python train.py --model="audio frame classifier" --dataset="synthesized solo parts of chorales (CocoChorales)" --train_examples=39062 --norm="layernorm_no_bias" --wave_strides=[5, 4, 4, 2] --kernel_size=31 --learning_rate=0.0021 --shampoo_beta=0.99 --max_grad_norm=0.5 --warmup_steps=300 --adamw_weight_decay_other_params=0.01
Rows from block 7 of a small audio frame classifier, named by matrix and row number. Rows with one number belong to one neuron. Each number is 128 + 32 x the weight over its row's rms, rounded and kept within 0 to 255. All counts start at 0. Numbers have three digits each.
After each neuron's rows are labels from the 100 clips, of 14976, where the neuron reaches its highest value: "top examples" is what is common among them; "peak on" is the class under the peak. Only what is clearly more common there than usual is listed. The data: synthesized solo parts of chorales (CocoChorales). In brackets: how many of the 100.
# fc1: second MLP up (model.blocks.7.mlp.fc1.weight, 640x160), inputs 0-159
# fc2: second MLP down (model.blocks.7.mlp.fc2.weight, 160x640, transposed), outputs 0-159

fc1.639:081098180177129142070122119056119179109166138085119118102199113118163138051106149131122102075171064153157128107161178114112122064082162081126115098107113105140078115113127127085103150120127104054126101156109169108179112168117094145113093110106107147083146089216164155104139183160146109138125116179123134193121111204129186098086126092154139081093114129116085138141157148088157144172191120102178134119127110106117124132162108128114108108149111089135170160111159119171137125147158152
fc2.639:171130080091133111140110145166121084156074139137138134107076129122132098189140099123124169152128231117101136158053109151153149193147132160102103096137125155138173152137160150193160121146124162200148184097153079103093148084153138098154136133153184068143124179060104095124073079145103135085102165122175132071116171101120054170167133177096109159099102110151207125111112126105122119147080105116105133144113158184170082113129127154129115127095106120129094152103122098101100118161123109
top examples: note E3 (100); bassoon (54); note A3 (45); note F#3 (35)
peak on: E3 (97)

fc1.54:103111130119122116112172057175108097153127141129105118126167161106122123117153185145178121062173089092104130121156091137075154107094140159135083068174062105075157082128142148118186121153116081069144123200151140094140136177088097139205181157159101117121110103168126098130108141133142140149165164109103118171112132139130077082153126152156097152130091095109170154174153137156147138136194126086132135115170147108056086023156134145089115152112131162125143100142133107092189147136154163
fc2.54:172163119103192094146084154072175198112099139102122112149141119139164127107077082131111136190083164160109126125166149099158097184128121093141146159028157123163128143114121129086088109113172136158124147103086114106144137121138170117096063050092122187143149149131152149105158111079113145108072104108140090076184102166066142177106168132118120076147160158168103121120105137138140149137115106167118154133125139145186119223131119147143107107202167125119122159096091144140095135107108076
top examples: note E3 (65); cello (42); note C4 (34); note B3 (33)
peak on: E3 (64); C4 (31)

fc1.211:100146118078145174121064108098156194132145090138105086146136167098126115136104166161158144116108103132050175088130195052164163157185152091131096077124113090137163133078102105129071066097081107149163161175136123088072136134103130137174117106128116094136176147111115149136112131150069162124116128076094157146138201162145135128114072129153122130139143171122157163110103134110130100161122123135167174138104020134196103147172143108094109092137109139120141109130154073110186124116090136
fc2.211:153110144149212125143128132117085057161105125115184149157146084102151116146158098128123131102126176131123158172163168183111120119041147104148181168093163176101181156143187164110165216157167141111139165168120117136185108102102131125092150149072143112095118096132147175144121132137158106094170131162179109173124134144159098132170141148133170158128101136158143149190133082107153071153143121142173096099100185198076091123102102150126136139155114118153119120127128132049118087113189111
top examples: note E3 (60); note B3 (30); cello (30); note A3 (27)
peak on: E3 (61)

fc1.438:113132124140144193150177136132128198136109138170158143144125178155125063124140143164163118120120069082060084092104118120141179086126135135134095108087101202158122143136087131080118127086091105133112125151125123117151147081160171130118055186138145089114159185087117081103180156107106113164112169147111109165113087132161042116115071112128106200072095173136164111158098161133116146136156149122096193129125118119086114075134148127156143143166105134117096153102146110085110132147111025
fc2.438:093148159123163070103135096110141087145105097083123095150160125142126188104148096084080112141167160168170150182144098166102115152146110107105169148169152079125146092092144133154127121185141112119111191122170129133125114187134073107105110126150125140127103114173143125149060090119182167058124074100151091130145176149068188162098117088153116071192151110146076144115188150117188154136083142103141146124103143160176159175130100145095118128079150127147136112181113127140134127063166208
top examples: note A#3 (78); note C4 (39); note G#3 (33); bassoon (33)
peak on: A#3 (66)

fc1.271:101099077168148120151112159135135120116100117150173162156129120206104132115101199123127150090129135161159079091078135172103084155077168150161149124106096167105135115113176179098128145124103144165114129162140122166168173164150136078104083094104171139064136125102124174128114098152200215129141093072100156126134119172166110094122162089127122176126110151102158063099125125105199112108133104152168178181158140085123065099061107139114166138140132112079117080133153077176116110121109154
fc2.271:135167194106114081146136130078059084140131129117122070134113150143122130146096065120109096123117117130118185125199141109184155134175142090119104120125155124143160151078136091154187101150130123118181107114107154152085087035089104113145171124151102107169083131143154080117193165118049145092105129158113137175098181090141149135113098146150132124141117063137049173117147136159081124143119148159104152097140124149173181153190152101121063079147126122175149143116148098092161131134185117
top examples: note D#5 (72); note F5 (49); note C#5 (29)
peak on: D#5 (69)

fc1.491:097142133136129074158121157117120146112093130126056136085091105159117135069131130109098131087108131090178181128103113220136133159131158140216097092073142150098134089138150144111143191089107146096115164126174119086127091161119168144110165160159155130111148076092113205043147122144145145138167131071135090126075134164118076049099154058121089120128125116146100123135156179147111114103111155153108151127095124125081140101045114112116201075130127139155117120141160112141150081114150116
fc2.491:158172126089073169144118098092176090093134113161152106203166105126104104135089098121177184132196153206123065164173151122161119169115128091113160135171070140133141165144122102149100090106147174126121139127112119130161105147141100109129134116099159090139134179159131078140049191186136150105089155166116153141164115125109166189153067121125167155151192144090166117115113115127162152138123075156142131169181148145156143118164136142150066181143152143122185092136163126168135146114185164
top examples: note D#5 (94); note C#5 (51); trumpet (36)
peak on: D#5 (99)

fc1.584:153134139148089165103132118159066115162133154166131126127137127165190130088101147120131184106158138156123126052087085127136140119066129183137088089147148230136121140128105148090119088130181147181152164099111132132062148129131133181137167127121087171164155118107135149148108226126129134104117169079085119141148090110190133102118116138135119113081049099102130080115125140081159120096135130123121241113106101051146144063115162121123131077136176161136146113107123131111137143126118161
fc2.584:094125130123166094126153144161155141121140080142110154096163181107097142140153117129185075145091072111094088167173150143111076176208135119146133194115136070140139119158167103144132125138065166107120152161180153177162100162116094123097118171141168090096092123129098075088147046154156174136110118082158144114083145153111083100111139114146107114150108153173108186142138076156086146175113141197135082118148186171145177165128165132108155144161099063117115163164149093107124134069135139
top examples: note D#5 (99); note F5 (79); trumpet (33); instrument: flute (30)
peak on: D#5 (100)