From a checkpoint of a small audio frame classifier.
Model: 9.69M parameters, waveform 16khz input, arch conformer, norm layernorm_no_bias, activation quick_gelu, layers 16, width 160.
Rows from block 5 of a small audio frame classifier, named by matrix and row number. Rows with one number belong to one neuron. Each number is 500 + 25 x the weight over its row's rms, rounded and kept within 0 to 999. All counts start at 0. Numbers have three digits each.
After each neuron's rows are labels from the 100 clips, of 14976, where the neuron reaches its highest value: "loudest band" is the band of the loudest frequency at the time of the peak. Only what is clearly more common there than usual is listed. The data: synthesized solo parts of chorales (CocoChorales).
# fc1: first MLP up (model.blocks.5.ff1.fc1.weight, 640x160), inputs 0-79
# fc2: first MLP down (model.blocks.5.ff1.fc2.weight, 160x640, transposed), outputs 0-79

fc1.633:508539539446490480556528504493510460534504499564483492524489491508469525480467482513539484575512495508550492499498501510476502506506546466517495508480535477515501531472486472475480460503511519510492506493500514517436522534498493479538492494
fc2.633:489504491514470509499480520520518512506508525498524500522491506532493497501525527495541471466481491491501514475535536516527501504488469500479528474459501498459509495510478511456525530508505494486488475487529478445535502499479538551468511542
loudest band: 500 to 1000 Hz; 1000 to 2000 Hz

fc1.488:459482502498491498499493487517497500449502542503458501485513500505480477495517513484517489516504479518530511517538552536530525511518516529452472521508513504482471465525494543485497479503562454465555535521522522512512481534497482493454486475
fc2.488:495477513518480480475509519467508500567498506459533512497479478498527482529501474516483531512522529490466485463514469494472506454502511488476526481501492510502479493477513448503518531463471523516463448473509497475485475437513503451531519514
loudest band: 1000 to 2000 Hz

fc1.18:512531535504495512528514485470505496498503498535488494488506477498543502462532484490508516525473493514481504528489506524496534481506530485455479501466470487498479457454506514536429495446529528487499498535451491498480495439481487494486517504
fc2.18:511532515530518517522460533490489506504527491492508475511490498459485491498466525541509457488490545468477507492487531525568493500509475500515487508521523524512464530478481466482532480538536514530497492530546484591503527479494550488500481476
loudest band: 500 to 1000 Hz

fc1.118:529507478530525500496518463518524475499467518540531486512471497512515496472497503513501469472513509497476508525527432469482461503537529481499497489476528497462500493497499513473473529545528483467484513530469533505470494487505479511513445475
fc2.118:499492488452493510498470506482507582521509500441493519503513527496491539499485464489526538527489455487522500477479530498513512502475510487465461470435495519529478500465540499493507493488507500512485481513505484468540462491482503499480508506
loudest band: 500 to 1000 Hz

fc1.244:513476532482449517479473498532499509503547533500489493517495497514518511511538498509510547475471514491513535515475480524509511473489490504500495480512486534528535521485539442476450503547520521454517501494542504542502530470500516470456476495
fc2.244:515513502512465495514499478501520538509491500471460508500508498497489498470465458503478499472502503506527480508519491490430508531540488477481485532477479493491467472510519486448457554529456454525489510474500470502464500477491509470494464482
loudest band: 250 to 500 Hz

fc1.554:497514497514537494538473482505534477557484529475500491521549515505476524500531519436517524485508540542479512505461460488486548493502546513484494453486466448492523478506516520486500501484490511489538514488517506474471534509530497516520498477
fc2.554:511532470483515516498497444512488492494503502488480513496506525461485481550485505460509509524544486509532487522516502462523469504459527495492498523524504524537460533490532482509475545493503483503517503471505444504525474497527522505519453476
loudest band: 500 to 1000 Hz

fc1.535:511516531527471495508475506520553463524487508510470542506462485457533487469512497511515516480501497485540516510509492496488515490538458517477429515478529535463491497480508490459524510458537559480495503464503508491468502514495512516513487525
fc2.535:465445521524487482540488522503489479552501498488485489486529524525468483512488499497476471486503491496514489481461529469516480459475502508520503542484489460472486523472500491527486479503520528513484478507534490466494510534524555524505504498
loudest band: 1000 to 2000 Hz

fc1.29:478514503488501461522491535479513503507501470471459513513533472504521486460473516484479499514508503495494531515516537509489521523500486448528489500516509521460491523530460467456533464510490516510463485486491500470536484492509506442495462579
fc2.29:545480500498509500527519504565493476512516544480544533500488536520493539524533475539490493517488528478521461486464460499498492492508525536482505492494494495481538469508493509550500557461529491502515484472494520537489523510514486563493526469
loudest band: 2000 to 4000 Hz

fc1.144:485515521504553527500480544503539524510508515548496515489489516473522514547501511514550482485502467515484547483512511490517485492478495479483484552478472484482510563496542503530505494497517492448480516479464527480502493509467513545520518522
fc2.144:502496502467488501521519493500469456523463496482535483489521485481511513458474517478470521511488491508536469526488491452468502497526516542508537472541485519524502492481480486510475455509485514491538456500524527522478479494467499471487469501
loudest band: 1000 to 2000 Hz

fc1.0:522452515507524492532539483533479493478498460506482530456486532530513533484485527469496466504498497513500505580464523493482507466510521479502455493468551530478469537509501477463480530487512473499470487509470513518491514518480519504490473518
fc2.0:509476465500509530493495467502511507522475490512484514489461511517510459488496455516487529500530499487469496483535492476489439504486458507482544462522451431536527490532507490488482482491517505492492516499529566531504491525462510530549499482
loudest band: 500 to 1000 Hz

fc1.328:460537490540533493450479484480491547477519455531522458523456480512519514469526476532526491495477528488503471483473527513491523494518528471423493492475507509468521481470504487453504491482502530490470530486519502475472528512513499474524513480
fc2.328:541467520455464468527519545526485487560486562473498506520521526455466510505483532506535497511526497488488505501518481493535485468458485500530481530501443526469514504529471523533561523481495480493560509506468500518492518505494484490468530509
loudest band: 250 to 500 Hz

fc1.603:473503502512478501539495524508494516494510487473504506505507527503517418487457502437516535498452491488509503525498490526513538494491505476488547502532496501500484533472480515531496499516475523493522484467465528497508502489489482520454476533
fc2.603:547472501519504455481519497490505476534493504495520489475495514511482553519503510549448448526525483538493521527481505479512486484473531498500455492497532515447512470520502468501474513487539523520478489532518504483482493491518502472511538470
loudest band: 1000 to 2000 Hz

fc1.308:497539473519511514502480506467512498520506537508501529504486499504500492453459492506519495499505486500501490472475481465514536503451528516482526465493515530479521516454516466484540543478494454557517529515471516562469510504458487513509528526
fc2.308:500475539478499498526496498460495516498536480502462510491474540473504490518545545523512503473521519496518516494493498486526491493528507459509500480484436438542507514493483530505488430521489487465478486501468518464480477490529514506515502480
loudest band: 500 to 1000 Hz

fc1.117:486495495499521498507451458466483482446498543525484474478497499497524528518508469507505523503478524526546485506477483499509494493484500504473501455486495467460522465491498504499537510522519516475518513537475519511530517518486487500470490553
fc2.117:512494518497471547460496546495501518551512441470522479499539512475473477490480511484547521506540479479487522487530483466504538503530488514487510543543517538476500522523492508521499495504520480491470475494490498488502495500556559509516569479
loudest band: 1000 to 2000 Hz

fc1.351:496516531559564490514507486464496520484536493507456506508504530490520487530475504439474522494518497481482515496483509477488512478480539470459479478513500526515551513515529513475494484510484475486565504510556457538498491484514520488500501571
fc2.351:534507501452477499501480486499524488515471538495530494502492500497501493489544510482510540517498537531495470504533478516510500496466500476498487527498524506490455517434490499550497488482505510503434516468432528458521518476491497498474508452
loudest band: 500 to 1000 Hz

fc1.233:489524492466493452554526522528516476497489495459493459466466515513504540496550492530496533486493520491481509503490481483489560491510505492482500493481504499533489546451491492495480449499498478517514520559519489507496475506501495535501479486
fc2.233:447520495453473517487498501528476520523533472512517517495506476491512525506472486515464517497523537508507510516502549487454507475500515496498500479473527484539465478481494505523524481464513502510464497491471496497459518499510495482524501479
loudest band: 250 to 500 Hz

fc1.570:477482531494488477515508510548487451532480465521516498490513533518468490507489519488530530478480542534483480535478505497501497503483530501475467501506460500518477482487494494509526521507522523474481480513514489474489475503538489490517490539
fc2.570:478515473519539553520495474441522530516516538468503469518491493482544483500486481500459468481493457480500540496527493471497514503522528486493534484490510499496471545518520503459471475478500476550482501511510514531491487549485516508501539491
loudest band: 250 to 500 Hz

fc1.470:501498510521491523533492487497508502515491474487537468513513471503531497537526516480556544481488520495512484466514526481499522476498531500524464499456494484482498509533501487482503524481526478488502501512503489481478473531506564506462544482
fc2.470:474489521470512467494513471429474504488495507500493478506478541510479497501496486478478498493523553517484486497487503532521488536511494505521521512515528525450522488499502526521534450541475530461481478522529492497514497470504461491486463485
loudest band: 250 to 500 Hz

fc1.127:510491494494512545482488502512530476484527457542514516520479523500497510465476547489493484494471512474483522518504467515491476486536507509511497498504486450526484508499501460493482519531514544494509482501477466514442499501496489519492468500
fc2.127:490495482528506478523510479462532525508481528476501483511517474532489510544473460506512495498510513480512519485472484479526507485486491475459482480495465507468527475480486558511512496501519441482480493515510524461482500531517533463532490491
loudest band: 500 to 1000 Hz