Rows from block 13, named by matrix and row number. Rows with one number belong to one neuron. Each number is 500 + 50 x the weight over its row's rms, rounded and kept within 0 to 999. All counts start at 0. Numbers have three digits each. After the name is the row's rms in percent of the matrix's.
# fc1: second MLP up (model.blocks.13.mlp.fc1.weight, 640x160), inputs 0-79
# fc2: second MLP down (model.blocks.13.mlp.fc2.weight, 160x640, transposed), outputs 0-79
fc1.417 094:487499524512432484577468501525481494546501499526477456514491471556491482516453411410384495478482623592411481533550444520441523477541575520551570625546462450425474509551485524445498553498535467528447542501442554538440440464568531451488488483
fc2.417 097:519563513416541488469536497472568483458474545460533547513481535509517546436546515495507475544520415492552587504481536477571550540525413484499485380509590552530556541478539429549488423459507481455524469527533436488501519542452442580541522504
fc1.418 088:551479456532515463524475418482535561486486493515458479535510519497532536420557496441577467484365495543540516484512518558476592424471586560516620425459439451462406381536417520412537412532555550527461512512498530494491455539507567486485484517
fc2.418 088:467543547488431528553505542506445496533516485425521491505529489468428520562501467587399575482598569451467535436518480421455392597513479422475390500557549520589575611507524452579537550477497476477527462490521441547521657455495468514564482436
fc1.419 086:493522530477563487454511433525478454468451495497341546417487534494469578483434439555492500494484519444527486441425508513460503489517519477493486539464529382595569519367506473482514509535653504513441561499564481435414664529492506590555502437
fc2.419 090:429529471522535473498493532449460527484516542528562489566473517575506431539470598491479459478504583522471524580559486564561551482500469458511470419501443619511440459570509554549504519449455459539533489501431473564577484472513502440393386604
fc1.420 099:480512566525644492578471576610381524552550439562464516525496524576418457512565512423484499481390510498524552557610394493526453472533539470437546533475456444511493472476478421512522528573483471506564456576458411419538500463515481522506397481
fc2.420 094:521445399465411496431485435363566516433436550475509458473480452521586543456451452507525416531559479481430489438376497445513552448443465545570500449534523568482498475492525507499497473427549539505424551409511580499395456568490501532491619550
fc1.421 094:479536471474414442541495528510541422531468442445492488592444517540534500482494430496436593480492540537566372483434470585624524509468506522534506477505523477466461519442428501611578559468441524467427462509488476415464529470565469518469524482
fc2.421 090:584467512480606494510498443473505559434565512593452467488556467480462461509499637475492454557518450525439523484541562449474545540503551488494583442417498505450516524611544530400512547546502540525556557476515475514500478556428535508558486509
fc1.422 118:503461422537527561526503505557446519548464444516416478492459564502482433489554497495514476552536588473495523458505611441472465456540612473484483503495552545411526496540557519481430620437593515457497543498434570461518560517547513594481397592
fc2.422 120:517486546404499548533530484481504397527559519521512518566541447569459451577462484565443473595471461408404485552472390585540485554476486638523516489451503510522536446520501406417495423440393491396489411509444514492470480578463511406489611480
fc1.423 112:418472580565512545598498507561502555433528499495511452509556537529430484501510537450463514504400434495519503494518541529521440476509470493548407494473619466559472490538451505454434500591365641599529533557396564469401485519488477577540539490
fc2.423 115:601520463422516507552567513483497442543501472559476535506451438494588508575532518573534537576518607516475509417426421445482514505481517605527594517505464526483572479427541452548581493479639361442455466436529490521485600557519542478405471550
fc1.424 100:547543482467423546450423540478546489565477476432449376470489554512588585479524520505444395519518547565506541388530508454469439466552431560585533490511438547488513561384521501516538475495556464468507594480408517539394560535474605465490464525
fc2.424 103:472479475488538484489555451546494522406556493579467623512554473488412418549494563509518575492505445418525440523482521572488494519455560436397419417413596417555449505585476526518446495524436516573504346541580416434566460417473459451442564497
fc1.425 103:469599499521566554496477430453493489628547563534531502492506439469557414503470485537465493460484444460601593542517554506555510464524485514494380456460611535428602460495466471388605440439510453466538456533494530543377635504561500456527509479
fc2.425 104:502408496494452461504509537559508525366420490443461508479580504543465506522493490483526526570491484572417425454473445485426465517438494409533597559535460452590435546506512485557376484529508537497444521449447421424607413500467443572465495529
fc1.426 097:555405515575463512499458509442525478423525446440453466471501663551513517449474467572493543492468482414450488417493456500578510469553447456531504602530567541519492489518509457488481527617503502541486506548458522407421487487480501450569570530
fc2.426 095:499564462492501471464607482588451544572592528519487508501537366481447550569544517502494553508513496520527496542499568447434484515523531582471492376462378451479545583440504504447520546450460514486547475425522444561541473496540477544440474460
fc1.427 140:515486476442454460561550517505540469456493446570385477434484510550563560442528443512518434434468492481507458413560571511506441496460463501510516496506531522555580533478458493495499450565532534495422519496514470288417455515397554458526535516
fc2.427 154:398503552542515453399504479517579449450567520501610458464478501494516455527501533483571501456482425563494483566466514430546549442547523469490550407548466522415566470471487460508516493494594470564556485431520488616617484470630506457415491528
fc1.428 090:419539502486424537447456427393529498464570437452374421480518526518479525471508439505573438521331472509505495488423503575453483523527535543473576500519467509491451524496488474405511504543496529522515460537571512388317561418583483492531544464
fc2.428 081:543520443538551509531462597613464497536463619538494484513468441508472448544456575484373546535586575465505495487538526437556472500411512440481422479458522496451581461523482514471552474483444473521541494497463466476599486552352541480451485542
fc1.429 127:529548411516540432533509464586495497475511480537472437513560501576508507564489508551504471486472379576508504474512521550561506510495502485478512413388561446507518510475532482518500512575458535469468557460475489344438517609552520556548446509
fc2.429 144:471514618553374403478442533465627457498472512516454523520444548449471533532476562454481521418460566456538477503510519428444477505506559516467437548562416558405444484537397600510528502449590483502600489445547516570580447389550497547511547577
fc1.430 096:490546460504520404543532535574488536512520500569425470452448659404503474504401598497554466495534541490460421445539551573473509442537494436464493532405485483436467500512511509558419428561560517474511397500486513458502535487593451537474507512
fc2.430 097:505523517453438567467545488417504453567486507506445499558506437533389480494548450489453519431475478530464507536581499531519546424457444552498512464564478528481439499424545516413561542498441540512533542529515467433430508484469577540512414402
fc1.431 077:437495502490547458529572549583445457483449504475425514491624572493448459484531540489507488500516566515501469503452552506408624460470505567502428494536453523603511540459546480541624456509546544474546543471539504439456449455524541509519420518
fc2.431 077:560512494539403550553452423399519494567539505578539475554384429581533552543554445508482530476495499529525528568506494548632427493593496479537522439438548437470540506535409535440475531519499497519430467555511522553520496569512522536472604487
fc1.432 090:522491510530546413645498535476489489488642503503497524562543439479505550459548518422546551430490494539544538573484472488466472499449454494458545492406467446496392505575455432487553579487512519570463511565460599452555498475449521537507550493
fc2.432 100:491461493499486560432503509499520540534383467516512464417489587567465464544419467508475435552521545492515462466500594457521513558563530476536474469596622518544585506431546594505474427462520487465467484465493486473452494511471447498507507502
fc1.433 088:473547455564389527588424439526529621437508474579395591494505515570536512522513487533506407571440484480593497417472486533493502525508548553519487386459492480515485531441556503492548554458546539571512511471510514458481520518421543541514493470
fc2.433 091:483522591520459443429509532509407416540498581488619357479498465459431451432508548491447565442581493475450487479553483526533469499531441449447503597578522470540539455568404445535435429505524520522448532488451498487491531465505422485475492593
fc1.434 093:529432480483473515502630446560494489464426469510538507462439504495548460519522554523555529503516432619523420511431531497552559450447548481477493585584473404464522446606531581441452459554593406470419493499550522462428521529501517505478535464
fc2.434 094:409545489552491438481468538491489508565561467454467499478564466538461557482490425503436431523511551416428642533588526445528512510591507491490447408512535586539497574458508458557570523544387572495553469483418466540547547420483440481529487548