{
  "norm": "layernorm_no_bias",
  "inner_norm": false,
  "eps": 1e-08,
  "adamw_lr_other_params": 0.003,
  "max_steps": 1500
}
Rows from block 5 of a small audio frame classifier, named by matrix and row number. Rows with one number belong to one neuron. Each number is 50 + 15 x the weight over its row's rms, rounded and kept within 0 to 99. All counts start at 0.
After each neuron's rows are labels from the 100 clips, of 14976, where the neuron reaches its highest value: "top examples" is what is common among them. Only what is clearly more common there than usual is listed. The data: synthesized solo parts of chorales (CocoChorales).
# fc1: first MLP up (model.blocks.5.ff1.fc1.weight, 640x160), inputs 80-159
# fc2: first MLP down (model.blocks.5.ff1.fc2.weight, 160x640, transposed), outputs 80-159

fc1.140:33 41 39 57 57 57 29 44 64 62 43 33 41 67 37 51 66 42 50 61 55 62 64 63 23 41 67 46 19 33 44 39 49 74 26 39 82 49 46 82 11 38 58 65 44 62 27 46 69 61 78 54 39 64 43 34 63 92 54 69 41 56 58 51 62 65 65 42 17 48 72 54 68 71 51 44 53 54 39 42
fc2.140:59 57 64 37 30 34 32 72 52 19 63 67 38 39 67 74 30 30 68 35 36 50 49 46 74 70 53 45 53 45 26 52 48 38 81 41 43 52 70 51 75 56 57 37 45 21 72 48 59 32 50 38 35 26 56 58 35 27 63 67 37 29 75 49 73 46 23 76 81 21 49 41 36 57 55 61 51 66 57 51
top examples: note D#3; cello; note A#3; instrument: tuba

fc1.453:26 54 68 56 69 10 60 53 62 50 40 65 34 62 41 41 17 53 69 50 67 44 50 48 29 29 65 66 58 40 36 53 72 56 12 72 61 48 31 65 56 42 82 49 33 41 30 58 56 40 43 56 58 64 51 43 33 68 44 28 31 42 79 90 55 47 15 55 59 78 46 45 56 52 52 35 33 57 26 68
fc2.453:55 28 53 50 13 75 79 19 50 84 68 29 48 35 44 67 64 45 60 38 58 63 42 49 49 58 60 45 41 64 33 62 58 68 78 38 62 45 69 30 55 57 49 40 63 34 67 32 45 50 55 60 28 46 38 50 66 66 59 70 59 46 18 67 42 21 56 51 27 32 62 47 58 60 60 42 61 59 49 38
top examples: note D#3; note F3; cello; note A#3

fc1.170:52 38 48 71 50 64 19 30 74 47 34 63 45 59 53 43 51 36 59 53 49 62 44 60 71 55 37 46 14 62 33 55 46 62 37 53 46 51 63 58 45 37 44 75 54 55 52 49 69 37 65 29 38 33 28 20 54 24 59 42 59 21 74 49 70 74 47 41 57 42 53 35 34 79 12 38 46 66 56 54
fc2.170:76 66 43 36 41 45 53 32 48 40 53 53 45 32 76 34 78 52 68 82 67 48 38 52 46 47 60 32 48 48 27 61 46 45 41 37 68 70 50 54 48 71 62 35 73 60 39 61 68 75 58 72 52 55 37 32 52 48 32 65 41 45 30 73 29 46 69 48 65 26 36 48 77 20 60 62 42 61 33 48
top examples: note E5; note F#5; violin; note D5

fc1.20:66 45 34 33 71 65 48 35 72 57 56 66 30 57 33 34 39 32 49 71 50 57 61 47 59 64 50 32 26 71 48 53 83 59 55 39 46 34 34 32 67 44 60 34 66 37 46 40 41 29 38 56 41 81 52 37 55 55 34 67 58 40 39 68 42 41 55 70 42 62 43 40 30 80 49 28 55 53 66 51
fc2.20:54 62 71 73 47 38 51 51 44 42 40 28 71 58 56 60 45 74 36 20 51 26 38 65 24 38 30 79 63 31 60 48 51 18 48 59 51 54 63 49 37 44 56 44 38 72 76 50 63 42 73 85 68 49 55 30 52 55 73 57 40 56 50 62 59 40 52 36 53 25 51 64 65 11 35 76 32 50 53 44
top examples: note D#3; cello; note F#3; instrument: tuba

fc1.407:50 41 65 33 63 58 60 31 59 40 76 58 63 56 48 54 30 35 36 53 43 53 43 52 44 63 32 64 51 56 46 57 60 38 52 35 55 38 40 42 64 56 69 50 67 30 21 52 47 27 69 67 00 35 41 46 34 61 58 67 44 39 55 65 61 22 31 34 43 40 33 49 43 47 17 51 24 41 49 62
fc2.407:58 42 54 39 38 56 49 52 48 85 48 43 59 38 47 58 38 48 47 43 53 36 54 34 49 47 30 60 53 33 33 68 47 89 34 65 68 53 72 48 45 53 42 52 48 77 59 30 62 44 41 37 78 50 50 61 70 34 34 51 76 49 73 25 54 87 63 49 51 51 31 58 46 39 60 32 41 42 63 27
top examples: note D#3; bassoon; note A#3; note G#3

fc1.601:56 61 46 56 39 78 44 56 83 39 32 63 30 40 51 55 63 42 54 67 54 75 22 46 44 53 76 38 40 21 72 47 54 66 34 40 61 59 43 61 51 46 78 40 97 52 36 38 58 43 69 58 13 48 32 30 52 41 53 67 57 53 70 21 57 75 23 77 53 44 83 36 32 84 46 35 58 66 29 72
fc2.601:66 52 52 37 64 28 52 50 39 73 44 43 70 67 61 38 28 65 45 63 54 23 54 54 58 56 62 54 50 64 45 53 37 57 89 61 48 69 66 53 30 59 55 65 61 39 47 72 51 59 56 51 57 44 48 55 71 59 47 72 46 25 48 65 40 43 55 55 60 51 27 67 67 42 49 89 53 75 64 67
top examples: note E5; note D5; trumpet; instrument: violin

fc1.328:57 37 60 45 41 47 50 77 32 57 58 28 27 59 43 70 40 47 57 52 47 75 45 70 17 73 40 43 48 33 57 54 57 55 46 50 59 73 63 39 34 54 60 40 35 52 33 24 43 72 61 48 67 64 33 89 41 43 54 66 51 59 31 44 63 37 47 65 60 52 43 24 18 66 49 56 57 55 83 32
fc2.328:29 52 39 73 61 49 87 38 75 57 70 74 49 45 48 59 28 42 72 60 33 46 72 46 51 26 58 54 55 39 40 47 32 58 39 40 47 44 34 36 53 42 66 75 58 36 44 71 32 32 35 69 31 40 57 25 27 53 41 56 51 55 67 55 32 53 26 49 50 31 48 54 65 48 34 49 56 46 45 57
top examples: note D#3; cello; note A#3; note G#3

fc1.345:57 48 44 35 60 60 45 40 52 54 52 55 58 43 59 50 37 48 71 35 33 48 66 84 31 89 60 73 43 16 52 61 35 55 41 55 64 79 74 41 32 51 67 49 47 38 66 38 74 17 47 60 25 44 31 47 48 76 55 71 49 27 41 37 55 44 61 57 66 23 28 69 40 49 28 77 54 51 49 58
fc2.345:34 47 53 38 49 38 66 42 45 59 37 67 37 36 39 80 40 52 42 66 74 56 26 38 69 15 54 55 39 61 55 35 43 41 44 42 33 50 23 40 65 40 37 36 66 49 69 77 46 66 50 48 39 50 47 56 27 60 44 20 42 69 75 58 58 42 62 24 33 43 37 31 81 60 62 20 54 42 69 51
top examples: note D#3; cello; note A#3; note G#3